{
  "dataset": "synthesized solo parts of chorales (CocoChorales)",
  "fused_qkv": true,
  "beta2": 0.95
}
Rows from block 6, named by matrix and row number. Each number is 200 + 30 x the weight over its row's rms, rounded and kept within 0 to 999. All counts start at 0. After the name is the row's rms in percent of the matrix's.
# pw2: conv module project (model.blocks.6.conv.pw2.weight, 192x192), inputs 0-95
pw2.99,093,249,216,228,165,235,165,254,186,161,205,165,244,170,213,197,215,231,197,187,210,122,180,218,270,211,173,228,153,179,195,211,162,239,224,167,182,203,225,179,218,161,190,176,203,212,192,217,175,145,218,151,181,216,131,234,191,162,232,239,196,233,168,212,210,138,232,147,205,207,164,194,161,171,199,187,202,242,244,202,260,236,238,195,214,181,199,208,223,217,212,214,219,229,195,199,206
pw2.100,091,185,190,217,217,217,243,188,210,203,211,218,246,238,203,202,235,210,155,157,215,223,221,232,153,170,190,146,186,177,148,137,175,160,241,215,198,252,189,151,165,232,210,215,198,222,187,190,216,234,192,243,162,233,198,214,170,204,194,145,178,174,185,232,221,224,230,180,137,220,219,250,207,153,228,195,204,144,236,162,193,208,167,232,188,159,242,222,267,167,194,211,198,229,216,197,162
pw2.101,105,232,169,220,178,167,211,203,166,199,230,183,215,236,270,189,182,206,159,201,232,196,206,205,221,184,176,228,243,247,225,197,212,177,167,195,171,160,142,197,224,208,189,207,167,156,180,199,205,235,173,203,203,201,253,216,223,197,182,221,152,156,237,229,123,186,167,184,196,216,185,176,197,233,206,181,182,235,183,210,224,167,196,192,165,151,233,179,170,238,245,204,203,145,133,215,238
pw2.102,095,179,177,203,219,170,203,198,189,194,222,233,229,181,180,229,164,190,161,212,201,175,243,183,212,164,123,214,216,179,219,180,180,246,187,233,170,207,173,197,201,257,239,164,224,161,199,226,192,248,254,221,170,228,184,214,244,180,179,154,159,200,257,200,164,237,160,264,196,202,220,162,189,201,186,215,185,227,186,198,176,237,180,156,191,203,136,169,170,236,211,197,235,191,173,145,213
pw2.103,109,175,218,240,155,232,192,229,250,167,230,222,187,149,165,243,218,211,146,188,225,165,222,153,178,135,255,181,189,179,226,166,207,222,174,230,191,188,182,161,227,204,220,173,210,185,164,220,179,222,210,209,134,175,170,187,211,205,203,209,178,207,165,174,204,200,212,212,154,219,225,210,187,175,197,189,185,262,229,195,237,186,170,180,207,248,251,203,210,152,163,208,157,186,199,191,205
pw2.104,088,210,229,211,269,175,237,255,138,170,236,224,209,202,200,186,214,189,229,163,179,141,220,161,170,165,193,198,238,155,253,105,197,170,179,252,219,174,218,202,232,267,241,226,195,207,208,223,175,202,215,226,217,197,171,120,193,184,147,219,159,230,165,160,196,242,229,162,192,193,190,204,193,213,180,229,216,160,240,211,195,240,141,210,214,208,205,196,201,224,166,201,218,148,215,223,187
pw2.105,137,175,179,195,184,156,207,201,211,214,221,218,183,272,214,197,196,222,194,220,220,178,187,210,245,218,214,250,213,279,267,253,233,193,211,176,175,226,181,180,199,207,192,229,191,187,210,190,241,182,192,169,273,216,205,170,219,208,226,242,215,215,267,166,172,194,248,188,197,213,214,215,249,182,209,220,205,239,213,246,185,248,175,159,208,196,202,184,239,207,231,210,164,233,204,237,185
pw2.106,086,224,201,188,239,161,186,250,181,176,182,190,174,148,210,228,193,150,239,205,180,152,222,245,173,236,210,216,254,176,138,217,201,209,170,255,145,209,261,180,231,204,156,136,212,206,157,172,180,183,162,166,181,173,239,207,211,172,221,216,207,165,178,219,176,214,214,212,188,168,232,179,157,166,213,217,199,191,244,229,223,152,204,187,163,215,170,214,154,161,236,239,198,162,147,218,251
pw2.107,097,205,219,261,174,234,193,220,225,158,135,183,231,240,167,218,188,198,124,193,240,161,224,153,208,215,210,203,206,203,216,229,226,199,186,172,230,227,188,202,160,159,220,172,218,224,209,199,233,170,225,256,233,238,206,213,199,225,166,166,192,166,206,163,251,207,241,167,142,274,217,168,247,168,168,153,193,226,164,231,223,245,198,243,154,176,174,122,216,195,161,226,264,158,221,162,171
pw2.108,099,243,204,173,163,254,153,223,195,177,218,234,168,195,173,133,220,254,242,172,211,150,217,214,214,205,229,207,228,255,176,171,172,215,186,207,238,196,188,204,217,253,223,173,230,171,225,226,170,227,160,249,235,216,166,188,175,154,178,220,171,187,242,235,209,213,230,194,209,174,217,157,207,224,163,236,140,220,216,166,137,241,162,145,177,211,163,210,197,211,226,220,257,224,161,218,181
pw2.109,103,227,213,207,249,217,260,193,172,226,207,231,162,253,244,212,180,233,166,195,244,225,253,226,167,184,178,179,184,234,235,243,193,193,203,159,174,233,212,246,177,241,207,167,209,218,213,209,225,183,239,181,218,225,170,172,180,220,211,213,186,205,188,159,177,236,186,173,185,205,242,205,206,187,230,214,220,230,201,172,264,258,207,190,227,167,177,201,188,234,176,161,272,156,179,233,242
pw2.110,110,220,221,261,186,226,182,202,242,187,209,227,175,169,182,197,148,224,197,223,206,198,242,186,196,156,174,176,203,170,187,146,163,217,221,205,235,175,167,210,187,201,185,240,177,188,160,191,187,207,185,214,211,158,203,160,180,191,245,164,195,166,174,191,180,215,213,197,158,184,232,217,194,223,187,239,170,216,197,224,281,203,256,214,225,221,170,229,179,161,200,174,189,204,197,247,222
pw2.111,090,239,226,191,215,222,203,234,191,263,202,251,191,172,225,172,167,205,246,132,238,205,170,206,213,173,210,247,176,214,212,202,157,223,261,159,181,228,185,132,237,223,205,171,229,164,227,209,230,216,190,189,215,221,174,159,186,206,196,208,236,273,196,189,241,190,198,235,172,171,180,224,169,141,226,131,220,192,204,206,239,206,240,186,216,204,252,182,178,180,190,214,239,233,145,280,196
pw2.112,092,216,187,174,259,185,185,180,228,179,200,192,176,155,261,184,218,193,200,232,242,228,210,175,214,191,199,240,244,159,222,171,192,198,228,237,149,186,241,204,170,192,235,223,226,184,229,173,214,192,198,222,231,206,195,140,192,206,165,230,226,190,186,202,218,172,177,223,206,176,257,240,181,185,226,252,182,179,208,209,190,241,158,157,213,155,225,241,225,202,213,194,251,270,204,175,190
pw2.113,099,191,183,197,209,226,218,152,208,167,200,235,223,156,151,155,189,257,237,222,196,171,182,238,157,214,253,198,185,160,179,200,220,191,238,187,148,168,238,188,178,171,203,206,216,185,185,215,220,217,223,169,241,173,233,245,198,186,224,215,156,185,182,172,246,162,183,248,177,191,193,235,208,161,191,178,178,187,176,224,273,208,230,192,157,201,228,258,184,185,195,205,198,178,183,186,256
pw2.114,097,202,165,231,189,203,196,262,233,151,217,173,143,185,221,168,166,201,183,147,158,153,233,194,207,217,208,192,209,209,201,202,250,195,173,225,252,177,182,218,165,211,196,229,228,238,214,172,183,211,241,200,209,254,191,165,223,223,189,225,150,245,251,196,223,157,205,239,191,218,218,211,226,211,201,160,256,155,160,161,241,151,170,191,258,222,202,216,223,198,151,169,230,182,203,228,252
pw2.115,093,142,238,219,201,173,205,200,167,264,198,193,195,215,197,183,237,163,170,166,218,206,224,152,240,158,216,194,173,159,177,220,176,197,175,195,273,202,206,203,224,174,174,255,226,220,203,157,211,224,189,202,196,225,177,247,198,168,167,178,161,237,154,246,192,216,242,180,234,188,259,231,211,165,187,225,218,235,160,213,195,209,179,244,223,176,198,197,192,192,186,229,160,242,219,179,164
pw2.116,092,163,167,217,247,209,236,187,164,245,213,158,220,195,205,187,181,238,202,243,162,148,178,224,177,199,219,163,165,215,213,226,215,220,183,209,223,175,222,171,211,189,197,256,208,242,184,202,260,218,188,213,231,182,233,189,273,214,183,202,235,155,249,187,223,175,172,233,215,175,202,206,169,184,224,195,168,202,227,201,159,157,168,164,197,234,176,218,181,200,196,245,202,153,167,200,221
pw2.117,092,172,238,187,203,147,264,167,147,213,225,237,167,175,182,236,139,191,203,202,188,243,191,155,172,224,225,166,208,183,231,225,202,180,203,206,248,139,203,179,189,207,192,201,182,229,167,185,175,183,233,234,234,268,182,204,204,216,200,223,242,216,191,157,180,257,147,188,211,236,192,219,215,196,221,199,175,232,180,229,220,203,179,236,137,199,225,236,200,254,189,247,147,162,197,251,201
pw2.118,125,232,206,175,220,166,177,211,203,216,201,235,219,279,239,170,148,197,175,203,179,201,235,158,281,260,225,263,168,260,235,221,258,189,192,241,197,188,236,175,195,231,213,197,220,227,224,222,193,192,184,236,190,173,258,218,219,183,224,212,183,207,288,218,178,192,191,207,234,216,197,226,205,162,226,232,205,222,247,273,148,169,226,174,270,194,192,217,200,172,191,211,208,215,222,161,227
pw2.119,094,236,238,225,198,190,238,141,184,184,200,234,220,164,185,161,202,236,215,221,171,169,205,249,182,203,205,142,206,253,241,197,204,180,207,192,241,176,187,169,192,225,172,196,150,214,252,154,217,209,183,173,257,201,156,230,203,179,193,181,219,187,211,186,180,183,187,210,195,211,155,207,220,175,147,220,166,176,188,213,163,246,200,198,200,251,211,239,156,187,171,243,254,172,216,180,197
pw2.120,111,191,211,192,200,156,219,233,252,193,151,194,185,222,166,207,209,206,199,159,150,208,175,192,140,255,233,219,159,142,178,196,162,165,185,223,228,197,203,264,189,212,172,213,165,202,191,208,208,238,205,248,163,178,176,174,191,178,144,178,245,225,210,178,224,221,168,188,214,210,191,178,222,234,147,225,212,215,176,198,206,218,247,192,199,212,250,198,165,233,176,203,191,192,201,224,267
pw2.121,088,195,186,193,182,171,169,192,149,182,180,201,134,154,226,223,168,235,222,180,242,186,166,173,239,170,184,223,199,246,196,197,200,191,207,193,171,189,221,166,222,142,201,257,188,199,230,190,166,193,219,245,207,156,213,165,204,271,211,213,205,182,204,173,196,185,224,225,173,223,155,199,169,203,196,137,226,127,237,168,181,213,216,196,207,215,194,233,253,260,194,213,187,216,218,207,195
pw2.122,096,253,199,171,194,184,213,213,173,163,229,176,263,182,199,158,236,188,189,166,204,192,213,211,205,226,184,208,195,169,242,195,248,191,183,198,191,222,191,174,172,266,168,255,188,175,181,241,196,183,222,168,226,204,234,203,206,188,172,200,156,177,159,192,219,211,182,224,260,226,137,197,204,211,165,228,214,199,211,156,160,196,226,207,205,196,167,185,227,221,190,242,183,205,147,199,140
pw2.123,095,191,231,156,197,225,165,226,231,199,235,244,186,173,225,202,180,187,211,258,189,200,173,182,156,190,211,184,244,179,234,243,190,208,151,176,163,221,221,213,212,145,132,210,198,198,205,226,172,200,134,216,209,191,176,185,184,198,163,177,212,173,194,267,190,175,163,189,143,186,165,194,196,182,269,236,177,223,178,227,219,183,223,220,175,198,195,186,243,200,172,213,243,138,209,227,159
pw2.124,096,169,129,162,215,205,229,210,199,178,218,173,219,166,196,192,183,223,200,252,210,222,168,200,132,199,146,210,209,196,194,234,216,175,216,248,166,182,182,215,197,152,133,242,183,231,237,195,210,213,196,236,141,185,148,193,235,191,219,181,220,177,222,158,157,237,213,244,144,241,236,159,200,236,190,241,172,229,191,182,199,205,205,203,153,190,187,160,210,178,170,149,221,144,174,178,242
pw2.125,105,226,178,196,107,188,238,172,214,157,198,183,168,224,228,235,229,214,155,193,223,218,239,153,178,242,241,163,181,208,191,209,214,213,214,176,171,253,191,250,265,238,210,153,182,203,174,186,174,181,267,202,212,198,183,184,166,218,171,246,208,211,202,207,209,232,183,233,158,196,191,184,147,192,184,234,233,238,188,244,206,172,185,198,212,198,198,214,202,144,136,160,210,217,153,218,233
pw2.126,087,228,232,245,191,186,202,203,224,201,222,161,213,214,207,201,178,236,246,182,154,240,245,187,216,213,248,161,168,200,197,182,198,175,165,219,225,191,208,245,228,130,220,238,252,197,168,124,238,178,155,238,218,206,155,253,222,212,235,257,223,194,172,233,202,241,206,225,198,196,180,238,213,230,276,174,254,153,151,232,252,204,160,161,232,216,241,251,200,189,179,175,195,232,266,204,173
pw2.127,085,210,202,186,172,202,189,245,165,177,141,186,205,159,180,211,189,198,209,207,266,244,229,232,173,167,224,193,205,202,157,238,173,233,218,164,262,233,181,178,237,207,171,271,215,170,193,166,197,184,176,230,232,233,131,173,201,202,164,218,247,232,162,189,211,186,155,193,137,239,198,234,198,211,157,192,168,151,180,199,229,229,151,203,177,166,209,195,225,209,199,169,174,236,234,240,243
pw2.128,101,165,177,200,218,192,226,208,161,170,161,149,221,228,189,209,243,183,191,167,186,211,227,205,247,211,180,144,165,163,149,212,211,217,210,180,184,201,253,173,207,174,198,154,215,156,190,228,245,210,230,133,166,179,240,197,180,224,201,243,185,202,207,188,216,196,256,223,165,209,151,216,240,203,231,198,232,222,226,159,193,253,194,174,171,230,225,182,156,239,176,162,135,186,215,255,211
pw2.129,092,205,221,206,161,203,154,204,180,225,153,138,181,198,230,239,204,150,207,195,169,237,168,236,160,162,192,199,146,151,217,180,202,162,188,248,214,179,211,156,167,194,159,209,183,205,199,195,171,177,263,149,224,201,229,181,175,177,224,219,249,164,215,192,195,226,215,182,215,225,247,190,215,215,209,192,192,227,170,165,167,220,259,163,219,169,220,251,225,192,187,184,254,160,202,168,168
pw2.130,112,214,255,173,188,179,198,266,147,210,214,237,210,209,223,207,178,196,162,192,243,239,164,236,258,173,220,182,258,247,211,180,239,175,175,215,163,201,211,162,242,199,192,192,161,179,176,166,174,209,225,169,272,141,182,218,215,149,247,200,214,181,208,212,235,239,190,178,231,204,276,222,206,249,234,207,197,226,162,178,175,135,203,194,224,194,246,195,175,221,161,178,193,245,232,164,198
pw2.131,101,203,228,257,248,133,202,198,175,148,192,208,220,151,164,171,267,225,161,170,238,219,214,179,155,155,165,242,220,226,204,159,181,185,237,215,165,225,184,212,223,215,182,201,178,210,148,233,156,231,224,202,158,213,157,135,199,205,187,183,253,188,177,164,235,161,227,226,181,210,188,191,267,200,242,161,168,228,156,212,211,146,188,208,160,209,208,235,176,204,234,185,210,226,163,215,194
pw2.132,117,187,165,152,224,178,189,191,183,188,173,165,192,147,170,179,219,216,222,169,148,178,191,197,235,201,238,134,267,161,242,218,168,181,182,170,149,213,200,196,194,141,162,173,216,160,209,222,201,267,210,210,178,202,209,181,195,221,191,174,157,225,219,240,190,214,188,156,181,199,206,221,233,231,248,185,164,214,171,148,184,171,189,260,208,200,277,266,238,164,213,183,215,251,228,258,178
pw2.133,090,238,188,183,167,252,256,201,158,161,171,199,149,182,187,186,225,193,239,167,227,175,263,173,219,137,233,218,271,154,196,210,199,171,182,158,199,216,214,195,194,229,229,168,188,223,159,200,199,188,194,259,186,146,154,151,184,209,177,222,215,181,225,169,242,245,175,187,214,237,222,168,177,163,220,217,191,162,211,153,200,172,222,180,238,187,235,248,176,239,216,201,186,153,142,188,152
pw2.134,092,194,174,212,237,220,258,214,230,186,224,186,198,224,175,235,219,173,169,189,216,215,231,147,221,192,188,175,212,219,187,189,215,211,221,204,172,215,241,198,151,226,211,200,172,184,226,239,188,183,157,201,218,200,235,160,208,225,197,194,202,215,226,216,127,201,253,204,253,251,201,193,219,205,163,159,193,200,156,229,215,185,207,221,169,193,127,227,217,170,182,197,191,181,236,252,194
pw2.135,097,222,213,228,216,208,223,147,153,183,183,242,222,241,168,219,187,211,189,221,211,234,232,221,147,244,198,193,134,220,186,168,250,196,155,250,127,189,194,230,158,269,184,178,253,150,236,253,198,189,197,195,249,225,185,170,193,241,158,160,199,238,140,214,214,193,210,167,155,227,169,239,180,190,200,223,213,178,147,215,194,187,258,208,223,217,196,201,172,161,217,231,156,203,204,224,209
pw2.136,096,231,175,171,191,190,231,242,193,201,247,249,189,228,227,184,184,222,235,173,173,214,166,208,231,201,163,185,199,196,177,189,137,144,213,178,159,204,195,179,156,176,218,234,150,201,162,194,186,189,188,248,269,193,162,216,212,193,254,238,166,201,181,177,232,234,161,218,228,178,148,221,184,195,249,182,157,219,259,209,219,197,222,184,180,190,213,210,159,153,267,231,218,142,193,226,254
pw2.137,087,195,248,178,168,206,187,229,223,168,142,193,241,212,250,188,257,218,150,223,205,185,249,189,217,173,231,191,219,195,188,201,170,189,245,227,198,159,214,224,226,178,225,197,224,205,239,143,153,205,191,208,204,168,149,203,164,247,186,217,198,169,182,198,186,204,215,235,193,221,210,193,188,199,199,202,185,158,201,239,197,220,240,169,212,193,188,227,151,223,226,167,149,228,167,176,169
pw2.138,092,198,197,217,204,192,202,235,194,200,206,225,214,193,142,222,135,178,185,150,176,196,175,230,242,182,242,180,214,210,193,202,139,216,211,174,194,228,172,217,194,218,237,256,241,165,196,151,218,210,234,238,216,225,214,211,159,224,239,187,204,190,157,151,205,138,240,200,224,243,201,169,176,201,207,167,238,215,193,225,158,219,211,236,208,203,208,227,245,205,188,213,152,182,190,278,220
pw2.139,092,222,249,172,249,167,159,205,228,232,171,199,190,208,208,245,215,150,239,192,185,197,173,196,239,202,180,196,204,202,168,213,214,168,231,160,224,159,157,232,187,233,245,251,272,214,242,238,243,179,190,204,192,181,208,164,225,179,206,160,184,218,211,191,161,161,225,202,202,205,158,235,197,225,213,205,207,150,208,213,213,144,180,150,177,202,159,199,175,258,234,252,148,206,213,226,175
pw2.140,106,235,198,240,189,219,159,175,199,233,235,200,163,174,194,204,151,184,231,210,216,212,166,172,191,221,207,152,224,234,190,202,244,189,161,198,216,209,140,228,143,225,213,191,168,164,167,172,202,209,206,135,187,205,207,223,194,131,150,219,199,165,192,253,206,230,192,188,278,177,229,181,200,236,165,213,132,212,203,159,221,201,183,181,195,168,193,148,220,183,223,183,206,226,212,208,235
pw2.141,090,198,206,179,203,276,217,224,185,191,174,205,256,199,236,205,206,177,192,219,232,134,266,174,159,241,157,172,238,211,182,177,198,226,221,207,189,207,189,199,150,215,174,190,192,181,254,193,156,181,226,220,168,236,187,258,174,185,176,187,187,200,233,256,171,163,191,234,231,227,195,192,176,177,175,232,213,200,204,197,222,242,167,203,230,194,239,175,196,267,211,203,205,220,166,216,190
pw2.142,097,211,187,156,222,206,238,217,220,228,236,208,158,235,225,198,171,213,229,220,133,201,183,219,147,153,208,197,257,209,232,262,154,232,204,150,175,196,230,236,174,183,239,225,199,183,182,195,249,208,202,210,191,261,206,170,251,142,203,240,226,220,164,122,195,209,160,189,224,165,245,144,165,191,195,201,202,183,136,217,211,254,232,209,195,195,173,203,216,187,234,189,218,167,174,224,224
pw2.143,093,210,200,203,178,176,254,249,231,196,189,235,161,219,216,241,215,243,164,209,183,181,184,201,227,182,148,144,174,222,247,176,204,164,141,237,187,179,231,208,173,194,197,189,209,193,248,199,239,242,160,187,182,243,202,190,233,201,223,200,176,204,206,209,235,215,212,207,240,185,140,214,193,178,189,216,215,163,163,159,157,166,162,185,225,242,210,229,227,202,195,227,176,162,197,158,219
pw2.144,091,150,179,175,238,180,191,169,191,141,233,152,210,188,158,191,160,193,177,181,189,195,210,157,176,180,184,201,210,207,143,191,239,209,214,198,173,185,269,206,133,228,174,185,228,227,214,211,214,182,239,161,158,225,270,166,216,227,152,139,192,225,184,216,202,183,219,215,183,224,167,232,174,218,188,227,210,224,216,218,223,230,231,230,235,205,221,223,170,231,208,232,169,218,200,267,174
pw2.145,114,168,237,164,235,209,209,222,219,221,210,248,205,270,219,190,160,249,244,185,207,205,199,264,243,268,202,235,239,208,229,231,152,214,193,164,190,227,178,168,162,178,194,200,179,204,204,211,237,229,177,229,267,237,233,214,166,168,170,225,204,177,233,268,169,217,261,180,200,199,198,216,199,230,192,189,197,195,246,202,171,283,208,207,238,177,242,191,220,205,199,262,183,209,171,211,193
pw2.146,126,212,207,256,217,205,217,207,212,214,209,200,173,255,217,207,166,194,258,194,229,222,150,300,276,213,222,245,217,265,151,162,231,212,193,186,218,173,166,219,201,176,177,175,189,194,181,203,188,223,203,201,185,241,218,167,200,161,200,155,172,172,268,218,214,183,167,194,243,196,200,203,198,258,170,175,165,165,215,248,236,186,235,169,223,162,216,201,237,200,194,255,201,182,204,190,172
pw2.147,098,163,200,192,211,211,163,127,232,216,168,229,183,164,200,232,190,188,193,188,220,237,252,219,185,251,240,206,216,216,244,238,252,218,181,182,232,230,249,178,158,187,221,212,163,168,224,166,185,244,190,246,150,211,235,172,169,184,178,145,164,232,188,209,230,184,160,133,238,200,237,218,161,209,201,173,223,220,199,137,211,176,237,208,204,190,180,244,147,148,204,184,266,157,204,201,159
pw2.148,117,177,214,184,213,208,222,201,215,238,209,196,178,159,257,190,208,196,183,244,146,169,226,183,202,204,207,163,215,184,244,216,203,201,221,154,194,237,254,198,267,207,167,138,269,245,220,170,272,160,203,186,203,172,235,272,224,207,232,217,216,227,236,168,183,197,207,200,155,198,234,202,154,207,206,183,248,206,173,169,148,225,208,237,191,249,171,174,217,210,214,193,206,268,190,197,245
pw2.149,100,190,215,227,209,229,240,158,207,217,195,222,182,168,179,243,269,245,249,222,216,232,197,171,170,205,238,222,213,149,235,253,235,171,207,224,210,231,154,252,236,175,219,187,180,199,160,173,256,165,225,245,151,233,170,211,246,237,174,151,182,180,172,178,199,177,185,259,149,211,240,217,235,188,232,223,214,241,213,174,176,175,236,217,245,237,192,181,265,205,203,236,211,228,248,166,222
pw2.150,105,224,186,152,246,172,219,166,197,166,146,160,233,205,178,193,257,190,177,235,152,236,202,228,222,188,224,162,234,161,198,208,268,246,210,197,178,205,212,217,181,245,217,229,208,169,214,178,204,184,189,204,188,201,220,220,239,200,171,223,196,205,138,204,195,258,170,180,278,201,176,198,220,202,126,170,219,179,232,221,195,157,212,214,163,221,236,195,199,220,227,196,204,200,193,201,187
pw2.151,086,245,197,200,186,194,194,184,168,196,234,232,229,150,215,212,184,227,197,184,195,277,243,207,186,162,210,218,203,237,186,212,214,196,198,225,165,270,216,183,242,173,231,170,202,177,201,230,202,155,194,162,212,244,209,188,149,224,248,162,172,212,152,197,215,217,265,166,193,168,229,223,178,165,156,216,193,186,208,211,172,158,156,239,218,254,140,182,223,165,228,214,211,198,220,222,214
pw2.152,098,122,207,187,210,161,252,182,171,225,233,251,206,182,194,149,246,163,233,189,179,170,187,231,217,180,182,206,223,240,200,160,187,212,191,199,200,241,252,184,217,161,234,183,187,242,238,235,220,252,173,156,212,178,176,159,252,233,208,179,153,211,157,207,167,222,178,142,153,247,184,178,185,193,286,195,227,209,170,196,229,172,244,169,200,168,251,244,214,176,144,210,187,224,171,167,211
pw2.153,091,225,218,181,210,177,177,179,193,160,181,209,177,242,137,177,197,224,230,157,139,230,215,219,183,239,157,233,211,161,254,176,170,179,177,201,197,233,165,181,166,212,215,196,160,230,208,260,227,274,210,213,192,249,144,234,217,186,203,185,172,180,247,164,242,181,229,207,146,230,208,158,223,234,203,224,219,236,210,255,188,239,207,213,172,231,203,271,141,179,189,244,184,228,209,208,235
pw2.154,101,206,227,242,240,185,175,178,216,150,232,226,190,250,224,244,209,263,189,139,238,178,220,216,202,200,215,236,198,197,211,142,231,240,176,197,175,183,203,215,185,177,236,146,190,228,191,221,147,177,168,216,231,199,191,159,144,225,223,219,182,174,214,198,203,167,178,230,238,218,217,159,217,145,225,121,198,234,188,171,218,177,235,175,212,188,200,173,277,234,160,250,158,221,199,194,153
pw2.155,091,218,205,198,224,229,218,182,193,213,227,189,156,215,210,145,234,177,203,243,176,171,215,192,170,205,211,230,207,197,215,162,237,167,199,193,210,206,213,235,215,160,220,193,148,166,183,174,214,217,156,199,203,242,230,131,175,149,194,237,178,182,182,160,266,119,189,206,245,206,277,159,247,232,186,174,184,187,166,237,198,213,136,180,233,231,181,211,226,193,220,196,167,225,180,251,185
pw2.156,094,205,197,200,165,182,205,211,176,229,244,216,258,226,242,182,195,220,182,204,220,239,184,191,215,199,208,156,269,225,166,209,172,179,224,181,235,228,202,227,157,176,187,196,173,158,173,185,165,241,150,168,182,174,163,160,138,204,244,173,223,202,204,195,199,123,197,217,211,206,181,213,220,227,190,198,259,207,219,195,241,198,217,258,170,246,270,220,224,199,192,248,224,184,233,170,171
pw2.157,112,226,202,240,162,201,170,222,179,236,203,161,200,184,232,207,160,199,194,230,150,184,197,205,198,195,210,143,191,194,185,269,210,213,225,214,210,208,214,184,220,220,210,182,234,244,227,227,232,146,235,140,231,222,157,223,173,237,167,161,176,187,152,187,214,200,215,263,208,195,220,177,196,194,186,243,190,234,150,246,154,257,173,154,210,162,192,207,198,192,223,151,213,144,225,253,171
pw2.158,101,168,226,282,241,221,202,180,183,187,222,198,169,197,243,223,201,169,172,204,250,150,177,140,252,155,226,159,207,215,233,165,186,243,222,248,246,201,167,142,224,159,222,210,167,192,194,167,159,186,205,193,199,201,195,198,224,197,192,162,165,187,208,132,181,220,186,215,165,165,167,177,184,149,208,213,188,172,205,280,283,162,188,231,208,231,165,170,197,211,190,209,155,155,202,225,196
pw2.159,095,201,158,205,164,193,148,224,187,185,246,164,203,191,212,168,192,213,197,143,164,176,167,155,168,229,222,149,185,210,196,217,225,219,187,222,157,209,243,256,213,173,234,194,192,215,215,202,191,179,195,137,243,225,201,181,194,208,234,161,233,166,197,195,168,176,213,228,198,213,205,251,235,257,175,191,172,196,250,207,150,201,246,172,161,213,202,205,197,246,245,247,233,209,151,191,214
pw2.160,126,218,230,156,240,175,192,219,207,189,207,231,185,203,251,245,178,210,219,204,237,204,153,250,219,153,122,249,203,246,178,151,189,168,177,191,226,173,207,251,231,245,188,217,149,160,163,256,218,197,164,183,236,217,189,199,164,198,239,175,221,141,216,184,237,158,210,172,219,224,177,207,201,258,238,194,172,177,227,168,149,208,200,215,267,176,220,182,212,215,236,209,200,222,182,215,205
pw2.161,092,224,200,209,192,199,205,261,183,206,218,154,167,211,157,199,191,169,260,226,135,216,246,180,224,251,176,216,220,161,214,223,239,146,265,216,171,182,165,166,135,191,238,201,144,210,165,224,177,202,233,238,230,226,217,188,213,222,179,189,183,251,205,148,199,229,201,178,206,198,157,177,241,180,156,171,244,226,193,175,152,182,173,202,225,151,200,195,225,235,234,196,227,181,160,192,180
pw2.162,099,251,166,148,192,173,168,210,207,216,241,229,230,137,246,233,247,194,127,136,235,190,181,210,228,172,233,188,199,200,204,196,244,184,183,114,179,167,218,187,200,176,221,160,174,160,213,155,230,229,149,161,197,202,191,204,150,250,190,187,179,217,189,245,202,184,145,161,235,232,214,192,162,225,203,179,203,219,215,182,165,152,218,225,158,269,264,181,235,164,208,176,211,188,204,225,201
pw2.163,095,237,190,211,190,220,242,171,162,213,246,211,183,157,181,213,229,152,174,184,162,204,203,206,167,163,240,185,191,246,184,208,178,196,242,207,156,222,184,183,156,233,211,157,218,167,240,249,227,160,188,207,223,213,164,147,144,183,184,259,229,136,212,220,224,267,179,217,145,212,247,224,166,264,234,196,229,221,180,189,240,185,177,234,223,243,185,237,253,161,237,218,163,227,195,194,231
pw2.164,090,203,223,245,222,201,236,155,231,206,159,170,198,190,204,234,178,195,248,228,243,157,250,162,177,241,164,136,158,197,212,259,177,188,177,185,189,194,168,166,236,236,186,192,248,181,206,212,227,237,255,190,236,182,217,204,181,253,228,222,274,161,190,175,200,208,156,184,194,183,232,186,240,205,244,192,212,173,204,253,253,262,221,200,197,205,204,236,243,167,195,203,181,257,236,191,225
pw2.165,084,186,246,217,189,209,228,204,159,185,175,263,235,216,196,179,171,191,150,186,199,164,225,244,204,232,190,209,229,178,202,202,204,243,250,137,238,228,208,223,203,167,170,241,249,211,157,241,152,244,184,201,221,189,204,230,192,185,197,182,168,207,234,217,233,193,164,205,180,246,216,205,205,179,194,199,215,263,156,173,216,189,198,224,146,187,198,164,186,177,216,190,190,217,208,212,165
pw2.166,098,251,193,205,211,152,125,180,203,184,186,195,234,195,155,209,185,198,198,172,207,177,183,251,230,227,215,207,178,207,148,178,197,172,192,186,201,175,148,205,179,261,184,180,267,184,206,184,188,241,208,201,165,185,215,200,199,199,150,221,169,230,209,189,198,159,239,225,214,192,216,267,139,188,161,147,165,198,174,194,163,167,140,241,230,170,248,185,193,217,177,202,219,173,221,219,191
pw2.167,091,221,232,237,188,248,142,204,208,179,247,183,277,254,224,224,205,173,153,229,267,239,162,190,268,165,152,248,158,211,220,207,166,211,194,209,212,220,165,207,186,210,193,194,238,218,244,203,176,210,219,201,226,126,169,171,204,169,194,231,203,156,191,165,222,171,179,181,165,213,220,232,192,210,184,261,214,176,179,235,238,174,230,204,199,204,256,175,199,158,182,221,202,216,182,220,209
pw2.168,094,206,189,159,225,230,252,190,191,248,162,155,231,214,212,161,194,239,234,168,199,156,204,249,170,238,213,231,240,212,209,186,246,238,248,241,163,168,206,222,165,167,244,193,223,205,153,168,235,249,229,220,184,186,223,220,166,208,198,169,160,177,254,184,154,177,222,176,255,242,233,238,174,158,159,166,190,208,229,194,187,164,236,187,205,171,213,211,146,152,160,244,195,145,189,189,197
pw2.169,109,220,220,196,220,180,184,197,203,242,164,229,157,223,145,171,180,198,224,243,207,134,204,229,175,262,230,156,194,195,147,216,254,229,262,183,217,202,189,199,253,209,231,217,252,222,249,188,184,184,228,203,262,198,217,206,185,182,180,142,226,198,165,210,231,218,199,202,171,191,199,160,175,198,227,220,226,149,183,229,202,161,178,230,255,214,153,230,166,192,208,196,188,223,179,216,246
pw2.170,104,240,184,182,211,202,180,144,175,232,184,162,152,199,168,164,216,181,224,232,173,215,210,230,249,267,199,205,130,222,138,205,208,191,206,219,210,209,214,169,189,249,204,226,236,217,220,163,143,198,187,194,140,219,261,180,244,204,206,187,223,242,175,240,218,227,185,232,291,210,148,180,190,217,141,178,174,152,226,166,194,198,218,216,223,227,246,181,198,212,216,210,227,202,210,204,198